{
  "model": "image diffusion model",
  "train_examples": 77898,
  "norm_position": "sandwich",
  "qk_norm": false,
  "experts_per_token": 2,
  "precondition_frequency": 25,
  "ema_decay": 0.995,
  "final_lr_fraction": 0,
  "weight_decay": 0.2,
  "adamw_weight_decay_other_params": 0
}
Rows from block 3 of a small image diffusion model, named by matrix and row number. Rows with one number within an expert belong to one neuron, the router's apart. Each number is 128 + 24 x the weight over its row's rms, rounded and kept within 0 to 255. All counts start at 0. After the name is the row's rms in percent of the matrix's.
Before each expert's rows are labels from the 100 images, of 14976 (inputs lightly noised), where the router gives the expert most weight on average: "top examples" is what is common among them; "colour at peak" is the nearest of a few named colours to the mean colour under the peak. Only what is clearly more common there than usual is listed. The data: photos of plants, animals and fungi (iNaturalist).
# router: router (model.blocks.3.mlp.router.weight, 8x128, trained with AdamW), inputs 0-63
# up: expert up (model.blocks.3.mlp.up, 8x64x128), inputs 0-63
# down: expert down (model.blocks.3.mlp.down, 8x128x64, transposed), outputs 0-63

# expert 6
top examples: class Aves
colour at peak: white
router.6 131 [108 153 142 142 114 127 149 158 139 109 135 113 112  85 134 131 145 144 129 184 111 142 121 115 123  97 137 128 134 163 144 149 138 143 128 151 129 120 142 149 128 154 139 133 110 145 141 152 176 139 172 136 159 102  62 147 127 152 150 119 115 149  97 133]
up.0 104 [118 157 102 140  99 139 107 165 160 130 110 104 139  95 113 127 135 129 134 136 114 150 106 149 127 158 119  57 112 150 138 118 110 107 119 137 164 131 127 143 152 160 160  98 100 118  93 119 158 121  93 113 134 140 116 106 141 143 145  65 154 147 119 163]
down.0 101 [109 102 124 109 144 130 152  91 110 164 186 111 110 119 157 113 148 125 119 147  76 134 118  99 140  90 152 159 173 128 121 109 137 137  96 145 121 102 118 114 112  85 122 151 186 154 108 138 112  98 201 141 133 124  93 137 102 110 100 135 134 135 138  97]
up.1 076 [123 144 127 108 155 147 124 103 111 104 135 132 131 144 151 119  98 126 140 114 111 134 125 141 151  99 142 114 157 131 139 141 132 117 121  69 140  91 108  99 118 152 153 141  71  69 155 105 102 104 137 135 109 103 156 141 141 114 126 169 105 145 181 156]
down.1 089 [150 148 147 129 116 106 155 149 136 137 153 140 148 106 154 130 128 119 105 117 154 135 152 117 100 143 137 150  93 133 161 139 154 137 152 158 113 177 104  95 123 113  99 133 186 174 122 148 132 149 118 118 194 155 128 118  97 118 124  95 138 121  66  97]
up.2 085 [123 129 184 132 107  88 112 165 148 140 104  97 172 114 135 150 137 112 128 130 111 158 153 158 112 115 148 118 137 101 112 164  89 137 101 170 137  91 166 125  87 117 147 118 142 112 103  78 117 130 116 140 149 140  94 132  86 134 151 112 110 148 126 147]
down.2 104 [133 150  97 110 146 177 120  83  79 113 164 133  99 119 116 127 117 147  96 139 130 118  97 114 163 151 106  95 119 166 141  79 165 131 165 132 133 146 100 148 181 154 124 144  96 141 150 147 148  72 150 117 130  85 139 129 146 133 105 147 125 116 115 107]
up.3 103 [102 108 108 174  91 149 143 112 129 130 185 146 111 104 147 150 126 128 117 133 157 118 120 114 100 200 135 181 140 153 109 143 159 103 115 100 137 112 153 166 109 127 133 132 155 156 138 124 145 147 129 127 110 141 147 109 143 143 146 140 150 172 122 130]
down.3 105 [185 136 146  87 121 133 111 125 172 139  92 132 124 174 105  94 161 140 140 111 162 130 185 153 130  80 146  95 116 100 104  95 116 130 116 143 117 129 113 115 127 147 136 116  92  59 109 149 121 141 150 102 154  64  96 128 179 153 118 113 126 126 104 157]

# expert 7
top examples: class Aves; phylum Chordata; order Accipitriformes; family: Accipitridae
colour at peak: cyan
router.7 101 [ 96 160 130 111 168 130 138 121 131 100 130 186 103 107 144 155 153 129 180 168 110 137  94 150 140 103  79 111 116 154 130 142 133 112 145 110  93 147 106  92  81 120 133 119 100 175 131 118 143 126 148 136 117 143  83 113 165 193  96  96 161 105 116 158]
up.0 091 [150 105 144 162 120 148 147 118 131 128 170 131 169 143  76  97 201 162 170 151 154 131  90 117 120 111 141 151 102 118 128 112  99  71 126 105 142 121 121 129 146 115 129 145 127 112 162 133 141 143 158 150 124 104 121 120 141 112 144 125 131 154 129 166]
down.0 086 [116 109 194  76 109 132 118 144 151 119 103 147  89 118 129 118 100 162 138  68 132 135 172 125 141 163 119 105 152 127 111 127 161 147  81 145 105 145 103 134 149 121 152  90 111 114 137 127 107  96 110 104 119 127 147 170 105 129 126 116 134 122 121 138]
up.1 116 [119 139 137  70 137 114 139 130 123 111 143 124 118 119 141 128 114  97 114 105 122 126 163 155 112 158 177 172 138 135 143 133  90  92 138 114 149 119 127 156 107 152  96  93 122 152 138 146 158 147 156  94 148 134 162 128  95 126  97 143  82 173 136 129]
down.1 111 [178 123  87  85 109 119 129 146  98 104 169 126 106 137 131  98 101 120 149 140 114 148 132 123  97 175 128 145 123 171 134 180 127 134  98  94 149 137 153 149 107 167 112 106 137 131 111 165 141 116 136 102 143 148 156 141  91 153  97 149  93 168 129 139]
up.2 088 [147 112 144 139 113 133 146 150 131  87  99 100 127 129 139 126 170 161 140 137 126  70 116  91  56 148 145 116 131 102 112 163 138 145 142 149 113 140 156 126 137 130 130 105 127  97 121 117 110 151 147  94 127 172 154 187 101  77 155 134 121 154 125 109]
down.2 095 [144 124 119 114 127 130 131  70 100 140 172 143 119 125 160 137 121 104 151 120 156 165 147 155 187 102 145 168 100 145 134  90 102 130 129 122 123 130  39 145 115 151 125 160 116 129 126 128 147 101 138 140  84 111 119  64 129 146 124 108  96  95 160 126]
up.3 105 [129  99 147 112 125 131 163 117 162  97 159 166 141 149 138 195  96 127 142  99 138 101 145 111 113 127 141 158 113 162 133 156 131 123 160 124 111 132 132  80 110 133 144 160  76 105 150  83 160 130 158 117  88 141 150 124 146 146 161 112 106 129 161 153]
down.3 091 [135 162 104 152 106  90  40 105 103 147 103 146  92  97 128  83 145 125  86 154 107 166 145 137 150  89 136 146 114 128 150 114  95 149  98 148 137 140 135 158 152 123 169 115 114 146 135 103 145 134 120 156 140 120 138 133  95 104  84 139 103  97 126  94]

# expert 1
top examples: order Charadriiformes
colour at peak: grey
router.1 087 [124 141 141 148 113 144 101 134 137 115 138 158 108 104 116 186 135 119 160 180 114 134 117 128 141  49 168 111 110 133 102 159 135 131  96 150 134 119 134 128 126 155 138 118 104 148 117 106 143  98 123 123 117 127 100 175 136 154 155 139 142 157 105 107]
up.0 120 [140 153 132 126 164 131 161  94 121 145 115 138  90 128 151 184 103 100 111  93 137 105 126 109 161 146 117 146 122 125 113 149  92 156 154 162 128 150 155 111 113  91 104 142 113 128 147 159  97 174 147 124 160 142 132 128 130  76 182 116  83 115 126 126]
down.0 119 [155 158 168  70 147 127 177  78 143 137  91 119  86 100 127 164 126 151 115 105 129 119 164 138 122 148 106 131 112  72 127 153 110 125 124 118 138 178 123 119 124 108 145 133  99 110 106 128 114 145  91 103 148 171 129  91  92  98 115 109 114 122 124 163]
up.1 077 [128 136 150 151 172 118 169 126 125 129  75 148  72 124 164 151 167 117 121 137 122  97 150 127 142 135 161 134 156 149 113 121 151 106 132 128 130 123  85 141 129 119 119  93 128 123 148 119 165 142 119 119 122 116 156 146 127 135 187 110 159 136 112 118]
down.1 083 [112 124 115  70  62 117  99 138 122 127 167 108 157 192 117 137 128 139 131 162  84  90  89 150 136 145 155  83 118 139 131 128  91 145 151 147 148 145 134 146 133 161 140 168 112 102  96 136 114 129 109 109 127 110 118 111 136 120 107 107 102 148 150 164]
up.2 078 [ 84 129 144 119 126 150 140  88 115  99 124 136 153 110 108 136 135 134 134 113 144 138 139 153 141 155  89 103 123 112 135 131 121 159  95 139 135 109 121 138 107 146 101 132 151 140 170 173 136 175 151 164  70 145 113 120 151 128 144 152 120 122 138 175]
down.2 107 [149  88 105 115 111 144  65 182 127 176 127 134  82 127 124  97 122 144 148 119 133 109  82 115 171 142 134 148 134 113 130  98 110 140 118 123 146 117 138 123 105 158 201 129 130 131 147 145 126 130 126 130 187 117 156 145 137 147 101  93  95 107 130  99]
up.3 100 [142  87 176 127 147 128 160 155 128  98 161 135 195 133 118 117 111  98 132 100 117 152 115 113 131 117 140 116 112 141 122  76  99 127 178 118 141 130 132 153 113 143 119  75 139 115 162 134 113 109 122 158 115 167 168 122  91 142 125 148 157 121 136 131]
down.3 095 [114 145  80 148 124  94  90 106 110 182  97 129 101 135 110 136 161 139 104 136 137 124 176 126 148 128 133 106 153 106 103 156 172 129  82 136 138 176 112 100 150  94 101 161  98 129  72 119 180 125 108 132 150  77 150 136 134 104 128 103  88 142 109 113]

# expert 2
top examples: phylum Arthropoda; class Insecta
colour at peak: green; yellow
router.2 086 [164 125 125 126  89 116 130 132 124 147 116 117 131 130 124 109 138 123  96 128 114 144 169  69 156 167 116 122 141  91 127 151 122 131 124 167 121 107 113 128 147 141 112  99 159  55 108 139 114 102  96 158 108 125 127 117  60  45 133 133 113 119 139  75]
up.0 099 [143 117 166 129 120 149 121 137 141 190 117 151 120 100 128 118  57 123  77 136 132 178 116 127 118 123 115 131  99 126 121 169 118 130 108 124 122 118 116 121  80  98 147 131 127 171 112 136 124 125  95 119  93 149 157 101 183 131 119 142 122 127 113 129]
down.0 092 [170 140 167 110 127 140 153  64 166 124  78 145 141 100 151 105  84 141  97  93 110 139 145  86 143 105  94 172  97 116 112 151 116 138 180 154 124 163 111 150 106 107 108 107 159  89 130 114 111 143 165 130 102  97 138  79 136 144 117 128 116 128 105 122]
up.1 102 [125 139 134 103  85 140 149 105 139  73 185 147 131 110 105 125 133  90 115  75 163 122 157 163 110 127  90 122 125 104 117 135 154  97 152 131 145 132 165 102 114 101 143 140 153 148 134 148 129 144  99  98  94 110 167 112 149  83 136 115 108 139 191 120]
down.1 118 [152  88 124 185 123 126 139 169 132 138 103  87 128 117 123 109  73 127 142 118 137 108 115 124 142 155 141 161  97 134 105 141 145 156 143  89 130 156 140 102 103 103 103 155 142 124 117 128 124 139 106 157 145 133 120 150  74 180  80 179  79 111  83 138]
up.2 084 [131 101  92 115 142 115 158  92 127 116 118 139 101  87  57 150 142 108 144 126  82  87 122 155 142 149 160 121  95 143 141 124 128 124 113 101 122 145 155 117 128 115 101 113 141 169 159 106 127 169 142 146 152 162  93 114 139 143 112  99 153 172 134 155]
down.2 095 [152 174 138 132 134 152 118 159  96 157 105 157 127 122 150 130 190  86 112 115 173 133 129 131 120 102 127  95 160 103 126 123 139  93 152 182 122 159 116 112 108 131 132 151 142 147 129 135 193 135  92 118 131 111 178 120 118 134 169 136 121 116 123 125]
up.3 085 [138 156  95 102 107  94 127  98 162 127 151  99 126 136 122 164 107 126  88 118 100  84 136 154 165  98 158 175 106 114 154 131 155 159 162 115 150 111 121 115  69 117  89 114 111 154 111 139  97 149 107 141 121 146 140 124 130 129 121 124 102 126 142 115]
down.3 109 [151 114 167 190 114 178 126 127  89 124 135 137 139  88 133 101 151 108 146 108 134 180 145 124 139 125 154 122 162 118 136 138 105 105 123 113  84 144 144 128 139 119 143 139 116 142  95 128 129 128  76  86 113 123 147 114  94 138 119 144 153 145 114 150]

# expert 5
top examples: class Aves
colour at peak: white
router.5 097 [113 162 114 136 127 114 149 156 137  83 131 152 112  92 149 120 156 138 125 185  97 155  92 144 137  77 122  94 154 154 147 143 144 142 132 137 116 128 136 107 115 138 122 136 122 160 130 119 147 141 137 123 139 114  90 156 137 191 136 108 134 142  94 144]
up.0 104 [150  95 137  88 106 136 137 111 148 136 173 159 118 146 132 125 102 128 160  70 154  99 163 125 136 183 129 150 109 114 138  92 144 129 119 130 132 129 119 131 162 116 168 145 157 132 129 115 123 123 150 137 157  99  91 155 163 122 144 152  86 152 128 141]
down.0 107 [121 118 136 144 133  92  96 138 119 120 116 101 145 143 119  99 159 113  82 155 106 146  88 111 138  79 131 137 118 114  99 204 105 131 112 155 132 128 159 110  85 150 118 131  85 114 124 144 159 169 132 141 121 157 175 111 111 125 151 110 113 123 146 126]
up.1 106 [138  98 136 109 145  95 141 130 136 101 121 178 129 101 111 113 128 127 145  66 151 147 167  97 132  75 118 152 104 115 111  86 156 127 115  99 134 135 149 139 128  91 117 169 116 181 136 151 130 157 149 119 154 123 149 142 149 141 102 131 149 156 120 154]
down.1 102 [150 148 118 114 114 125 132  93 126 145 111 138 113 115 151 148 140 143 118 129 107 138 143  95 157 111 138 157 113 120 139 168 120 112 132 111  86 150 163 128 101 144 123 109  85 110 121 151  91 121  98  97 164 111 121 108  91 131 169 122  76 105 110 152]
up.2 124 [ 85 207 130 150 130 120 121 142 123 100 129 117 100 138 112 108 102 126 122 117  76 171 123 158 130 112 117  74 150 140 142 123 128 131 154 198 130 138 113 135 112 131 133 121  98 127 139 153 154  94  92 141 162 133 111 101 101 135 118 143 145  98 156 124]
down.2 112 [177  98 141 132 149 162 151 162 149 122 105  93 126 151 114  94 135 168 130 119  92 127 125 138 107 119 120 105 161 127 103 107 161 117 123  91 111 132 137 102 165 155 155  98 170 136 112 133  85 113 134 109 152  98 127 139 128 147 130 151 176 162 119 128]
up.3 091 [133 119 112 130 150 154 119 118 126 114 130 139 153 104 128 134 113 104 136 116 155 133 155 108 165 177 144  80 117 114 131  97 146 100 146  84 124 194 117 140 107 162 181 104 126 139 143 113 162 139 109 140 121 169 139 105 175 164 126  97 181 104 103 136]
down.3 098 [118 126 132 114 129 147 149 116 131 145 155 122 101  90 145 130 126 143 146 107  96 137 138 138 117  91  91 156 156 107  90 141 119 137 123 118 133 100 137 114 128  94  81 143 133 128  96 119  86 118 157 116 121 105 140 165 101 103 105 175 139 156 149 131]