Weights of a small image diffusion model: num experts 8, 77898 training examples.
Rows from block 5 of a small image diffusion model, named by matrix and row number. Rows with one number within an expert belong to one neuron, the router's apart. Each number is 128 + 32 x the weight over its row's rms, rounded and kept within 0 to 255. All counts start at 0.
Before each expert's rows are labels from the 100 images, of 14976 (inputs lightly noised), where the router gives the expert most weight on average: "responds to" is what is common among them; "colour at peak" is the nearest of a few named colours to the mean colour under the peak. Only what is clearly more common there than usual is listed. The data: photos of plants, animals and fungi (iNaturalist).
# router: router (model.blocks.5.mlp.router.weight, 8x128, trained with AdamW), inputs 64-127
# up: expert up (model.blocks.5.mlp.up, 8x64x128), inputs 64-127
# down: expert down (model.blocks.5.mlp.down, 8x128x64, transposed), outputs 64-127

# expert 1
responds to: order Passeriformes
colour at peak: grey
router.1 [139 159 174 177 100 158 149 129 131 145 134 121 156 106  56 140 119 131  63  90 186 168 115 134 149  88 111 132  92 164 120  91 105 139 160 160 206 166 150 122 132 141 103  93 120 106 130 151 118 175 111 159  99 105 130 164  92 125 115 150  80  93 171  91]
up.13 [ 93 100  98 185 121 110 128 107  86  77 127 114 115 127 175 142 149 127 135 181 162 166 126 114 162 139 118 145 135 137 161 138 132 138 154 161 118 164 159 174 148 152  72 140 178 171  89 125  95 131 164 139 149 144 122  81 116 120 106 135 198 178 121 135]
down.13 [  5 153 102 103 108  89  97 112  93 174 184 152 153 126 117 164  99 129 123  91 133  90 123 175 114 111 148 169 133 160 134 105 104  60  23 173 107  99  61 141 141 115  92 115 139 154 142 153 124  89 164 134 166 100 149 138 137 148  83  91  85 120 136 149]
up.14 [126 127  96  98  85 147 123  69 136 118 163 159 144  99 122 127 151  90  90  92 162 180  81  94 155 111  91 152 100 176  78  66  61 192 164 123 105 174 140  83 146 141 104 123 151 137 113  63 111 157 163  93 138 116  89  84 117  79 129 125 157 149 136 121]
down.14 [190 139 159 191 143  74 136 126 124 138  84 105 148 146 112 129 125 188 169 171 126 104 183 152  98 169 119 145  89  77 131 161 158 130 125 161 117 132 138 169  79 121 158 105 102 152 146  95 114  72 115  91 108 156 149 140 137  88  92 124  63 139 118 132]
up.15 [ 87 117 119 105 122 119 195  83  98 159 154 152  80 148 123 131 124 114 145 150 151 164 162 124 116 156 138 157  91 159  79 106 148  89 133 139 140 216 140 110  98 133 134 102 117 132 163 122 103 168 108 101  73 114  76 156 128 112 143 141 121 137 136 101]
down.15 [133 148 139 150 106  97 104 110 166  90 140 112 148 124  87 137 135 122 132  88 102  28  94 157 158 107 134 125 130 106 168 131 103 113 126 127  89 102 176 173 130 115 146 178 127 163  88 105 200 134  81 163 157 216 151 143 156 126 158  87  87 113 158 141]
up.16 [114 198 154  97 118 151 124 130 141 112 105 132 165 123 190 149 102 175 125  79 105  93  50 154 176  82 131 132 118  84 129 149  94 127  86 118  80 164 139 105 100 158 104  78 129 167 161 128 105  74  93 169 113 128 113 133 127 125 110 129 117 162 140 129]
down.16 [143 133 104 134 142 129  95 134  99 142  99 149 105 125  52  94 139  92 177 110  88 128 183 153 150 141 156 122 116 101 150 154 187 129 180 138 151  84 134 104 145 138 188 110 116 152  62  92 150 188 210 114 149 108 126 141 179  95 172  79 115  98 148 185]

# expert 6
responds to: class Aves; phylum Chordata; order Accipitriformes; family: Accipitridae
colour at peak: cyan
router.6 [ 75  53 104  84 148  85 132  69 105 141 136 150 135 139 183 146 161 117 188 151 111  97 140 137  95 169 126 122 225  60 162 147 142  93  88 146  38 106 152 138 117 162 155 149 132 160 110 108 158 129 182 102 140 143  85 106 201 121 156  76 129 155  77 168]
up.13 [ 97 103  99 170  98 105 103  52 130  98 152 120 152 154 159 167 179 142 183 170  99 159 143  93 105 106 148 134 134  97 158 120 117 106 139  83 128  80 130 135 140 156  88 128  85 116  98 104 134 176 156 141  57  55 147 118 107  71 140  84 220 116 141 131]
down.13 [ 96 118 143 173 174 143  33 122 105 133 173  88 113 121  93  97 122 121 131 101 144 118 161 117 110  84 112 128 135 183 154 159 125  98 111 147  84 146 149 178 159  98 165 122 136 126 189 130 129 139 146 141 107  88 142 110  78 145  77  98  78 122 139 140]
up.14 [186 177 125 134 123 147 172 129 155 129  95 146 119 135 112 152  79 126 171  51 143 100 105 109 156 183 159  35 121 110 139 146 137 109 188 101 100 170 128 162 110 208 106 143 115 141 147  61  79 170 138 123 113 145 111 161 144 150 157 165 134 148 106 216]
down.14 [ 99 125 186 109  58 104 164 136 117 130 103 116 137  97 142 119 190 193  64 127 118 115 141 182 181 160 156 206  96 171  94 115 119 155 132 158 165 147 111  94 148 101 102 115 168 147 122 107  96  95 108 175 192 134 142 123 111 157 102 149 146 132 142 114]
up.15 [ 91  53 131 106 118  53 176 101 139 190 127 168 122 125 147 117 113 108  90  76 161 125 151 130 167 156 120 147 127 119 147 123 139 127  91 109 104 198 190 138 116 207  83 145 107 121 134 144 159 129 135  82 155 143 140  97 124 192 108 136  43  75 107 145]
down.15 [ 75 119 132 141 121 124  58  92  66 117  98 113 154 130 162 102 105 116  95 152 175 123 141  28 136 126  98  90 154 130 171 114  97 126 108 134  68 111 183 172  77 118 134 162 102 179 132  95  74  76 144 146 171 141 141 112 115 179 147 109 114 215 123 132]
up.16 [ 96 102 139 128 152 147 117  84 116  96 143 128 128  98 135 135 129  81 127 135  91 175 130 123  70 144 131 133 123 122 155 143  87 101 148 112  39  86  83 152 132 124 107 152 105 136 101  75 124 132 187 144 144 141 105 137 169  94 112 103 158 128 121  79]
down.16 [134 132 150 148 179 110 103 127 146 141 160 119  95 118  93 113 128 125 133 162 164  89 176 108 121 102 161 146 171 135 132 196 197  82 184 125 109 137 145  95 146 124 170 103 114  39 167 110 135 114 132 117 107 123 132 120  82  88 101 132 104 120 177 200]

# expert 0
responds to: class Aves; phylum Chordata; order Accipitriformes; family: Accipitridae
colour at peak: white; cyan
router.0 [109 112 111  93 131 118 111  70  85 130 144 162 160 141 209  98 145 145 217 152  95  70 130 138 105 143 116  76 143  99 154 162 193 111 104  92  88  92 146 138 122 160 126 126  74 176 142 125 130  99 154  67 106 140 119  65 154  94 161  74 176 160 112 162]
up.13 [168 129 126  73 119  82 159 163 143 136 172 114 137 113 132 169 150 152  85 144  80 166 123 150 142 105 179 193  96 122  95 111 129 142  64  97 175 112 131 107 154 104 162  75 165 110 119 121 139 168 154 123 182  65 129 155 144  94  87 139 145 105 127 128]
down.13 [ 77  99 120  97 108 100 144 123 154 129 127 125 130  80 117 182 118 143 109 114 162 117 115 156 100 159 116  90 158 158 201 136 131  96 135 113 124  83 121 166  97 124 155 174 111 158 138 163 138 164 159 103 188 155 142 168 130 125 160 132 131  76 119 114]
up.14 [137 149  93 104 122  79 126 163  57 110 118 110  81 127 135 131 105 149  71 138 106 149 174 135 120 111  72 176 200 169 154  68  45  98 154 101  88  93 152 185 159 150 138 178 142 131 115 194 145 105 130 150 234 129 106 109 202 162 154 112 137 120 115 133]
down.14 [179 138 159 172 110 149 176 104 170 147  97 153 101 151 116 169 134 120 134 115 119 166 109 123 125 151 155  63  73  84 132 154 132 166 135 150 138 157  90 135  83 132 146 103  99 172 128  71 114 158 166 130  90 118 117 142 210 148 176 140 147 174 125 157]
up.15 [114 143 162 141 101 116 100 158 156 125 160 122 124 128  79 123 101 111 112 139 170  77  88 114 146  96  89 130 136 156 124 115 113 118  77 142 124  83 155 139 106 129 103 118 150 118 139 137 141 157 151 135 138 100 156 151  97 171 144 121 126 147 105 148]
down.15 [112 159 101 150 113 108 107 142 119 111 114 121  85 186 121  69 129 139 151 133 151 128 170 133 131 129  84  92 161 121 131 113 103 117 142 103  83 159 111  37 125 148  98 181 136  70 126 169 120 144 112 123 170 162 106 168 159 164 107 111 182 111 141  99]
up.16 [ 70  63 101 130  95 124 107 170 113 102 167 123 102 112 118  72 166 125 133 105  86 110  77  64 109 123 141 128 158 122 192 131  98 125 130 112 137  89 121 149 139 129 115 149  56 169  81 169 134 104 102 135  80 191 161  86 152 139  67 163 134 167 120 110]
down.16 [197 148  81  74 138 133 170 137 165 142 117 159 166  95  92 128 168 102 171 145 182  98 185 121 108 185 105 174 147 115 108 197 142 158 129 142  85 135  97 119  83 137  67  85 117 156 127 132 111  73 121 126 118 143 112 140 114  74 150 121  97  92 145 128]

# expert 4
responds to: class Aves; phylum Chordata; order Anseriformes; family: Anatidae
colour at peak: grey
router.4 [ 95 144 155 130 116 136 183 133  80 125 135  93 110 174 159 129 112 139 179 166 135 167 128 112  62 129  78 172 144  96  86  67 164  39 123  84 109 155 121 105 155 119 149 144 118 154 119 133 109 118  91 171 127  86 149 137 152 140 180 149  64 125  96 133]
up.13 [169 125 182 161  98 152 130 107 159 121 129 145 106 131 113 157 131 103 127 128 168  52 155  82 153  90 107  69 175 197 173 156 127 120 133 133 158 106 165 149 152 170 141 125 102 115 127  50  72 133 148 120 131 145 147  57 164 118 160  87 166 187  77 120]
down.13 [104 135  84  84 137  85 115 138 153 143 159 101 102 100 135 123 143 126 115 104 151  99 127 145 125 189 136  90 152 167 152 112  98 104 114 157 100  78 139 129 166 142 133 117 148 161 121 142 138 148 137 107 153 155 104 159 151 117 144 115 116 136 181 199]
up.14 [151 117 123 180 150 105  96 155 160 178  61 131  67 156  98 181 152 164 180 121 161 132 198 148 143 130 141 122 122 172 129 171 136 199 150 103  86 128  72 131 126  91 129 100  93 139 130 119 152  81 111 105 129  98 149 123 161  61 145  95 119 132 147  68]
down.14 [114  91  71  86 106  94 148 166 101 142 111 121 168 100  63 158 122 164 139 136 150 125 129  91 113 113 129  73 140 108 133 129 111 129 171 128 127 154  79 153 163 152 132 124 117 105 133 124  87 147 180 190 107 127  79 134 115 115 131 111  91 137  77 130]
up.15 [176 111 149 152 118  86 188 121 152 131 174 155 156 112 125 157 131 106 152 110 165 153 166 125 133 114 142 148 131 140 130  74 105  96 139  94 204 154 164 162  98 213  76 126 153  93 153  75 162 135 128 112 130 100 119 191 100 157 121 110 135 110 101 133]
down.15 [ 85  80  88  86 126 131 137 152 144 136 124 134 111  98 121 126 142 125 119  74 155 111 180 212 189 189 131 136  84 182 135 112 158  94 130 123 197 120 164 118 116 127 123 107 103  99 110 102 111 110 152 142 145 112 131 125 103 144 126  87 100 123  96 156]
up.16 [144 159 103 100 149 151 180 131 108 141  96 123  82 173 104 121 112  90 122 145 152 114 155 132 105 157 159 126 138 155 141  92 142 157 155 112 127 147 153 140 146  89 145 145 195 104 191 162  57 143 110 116 114 123 128 142 116 180 128 129 132 143  87  86]
down.16 [132 170  94 155  91  69 137  90 106 139 130 140 111  98 162 124 145 140 137 204 105 132  51 157 149 111  95 153 159  70 122 128 110  50 132 145 107 147 184 123 156 180  76 118  79 140 156 171 188  75  75 136 142 143 162 117 159 180 121 143 110 133 183  94]

# expert 7
responds to: order Passeriformes
colour at peak: pink
router.7 [ 53 116 107 118 159 149 140 114 127 147  97  91 164 108 120 103 118 145  89  98 127 121 193 115 142 105  69  91  98 159  96 142 131 137 157 116 146 184 103  96  93 120 151 112  74 150 158 161 170 105 146 159 127 111 125 123 100 100 146 125  87 129 151  81]
up.13 [121 129 123 143 142  99 130  97 129 167 150 148  90 176 106 175 102 120  77 114 105 137 150 183 144 115 119 133  94 220 135  69 141 154  38 124 198 140  55 155 121 139 116 163 163 167 117  85 151 153  98  99 189 105 107 146 152 140 105 135 121 140 106 166]
down.13 [192 112  71  99 128 150 102 164  95 148  97 122 125 126 112 108 116  41 142 119 144 114 112 134 151 154  58 141 166 105 130 158 172 152 120 145 105 136 158 189 156 120  94 138 119 134 168 169  67 101 139 118 122 190  94 131  89 207  93 187  96  79 145 121]
up.14 [112  95 111 160  67 177 129  98 164 170 134 161 171 161 108 118 147 149 143 129 201 101  82 144 133 115 117 111  98 153 121 145  97 129 108 121 145 140 161  99 118  59 160  82  78 133 129  67 172 114  94 159 138 190 139  46 129 120 109 138  94 148 163 107]
down.14 [179 180 150 122 118 153  85 131 137 113 104 119 148 131 122 116 179 108 149 106 122 138  86 102 122 139 168 169  74 126 143 160 142  98 132  88  94  58  96 120 149 163  66 130 142 116 136  98 140 162  91 122 101 106 118 110  83 144  78 140  82 124 102 113]
up.15 [ 79  92 142 147 170 126 130 117 109 159 114 121 154 114  77 122 136 149 156 168 162 111 143 119 180 156 124 125 132 177 117  62  69 120 152 135 128 109 164 162 111 112 129  80 152  95 104  70 110 108 109 156 126 163 131 155 188 171 156 121 117  92 117 103]
down.15 [ 84 194 113 119  62 111 151 147 151 102 154 101 150  93  96 106 105 129 153 121 179 157  80 166 159 103 148 161 172  63 112 166 173 136  89 144 142  49  92 141 124 118  23 158 173 113 167 166 155 168 155 125 183 121  95 102 164 162 141 116 146 109 155  87]
up.16 [108 170 140 113 135 135 166 101  95 117 166 188  69  86 118 103  83 123 199 104 160 110 118 125 100  95 158 137 159 170 196  98 112 138 140 174 122 107 220 198 112 105 118 144 114 181 141 141  82 155 134 114 118 123 133 133 109 164  99 115 143 169 116 166]
down.16 [163 124 127 146  84 101 140  82 198  95 114 160 122 213 152 120 144 119 118 146  80 156 127 191 146 123 149 166 135  81  84 115 166 159  76 149 100  99  92  81  85 174 134 142  87 137  85  95 125 130  91  91 116 128  99 135 161 161 163 105 149  77 138 155]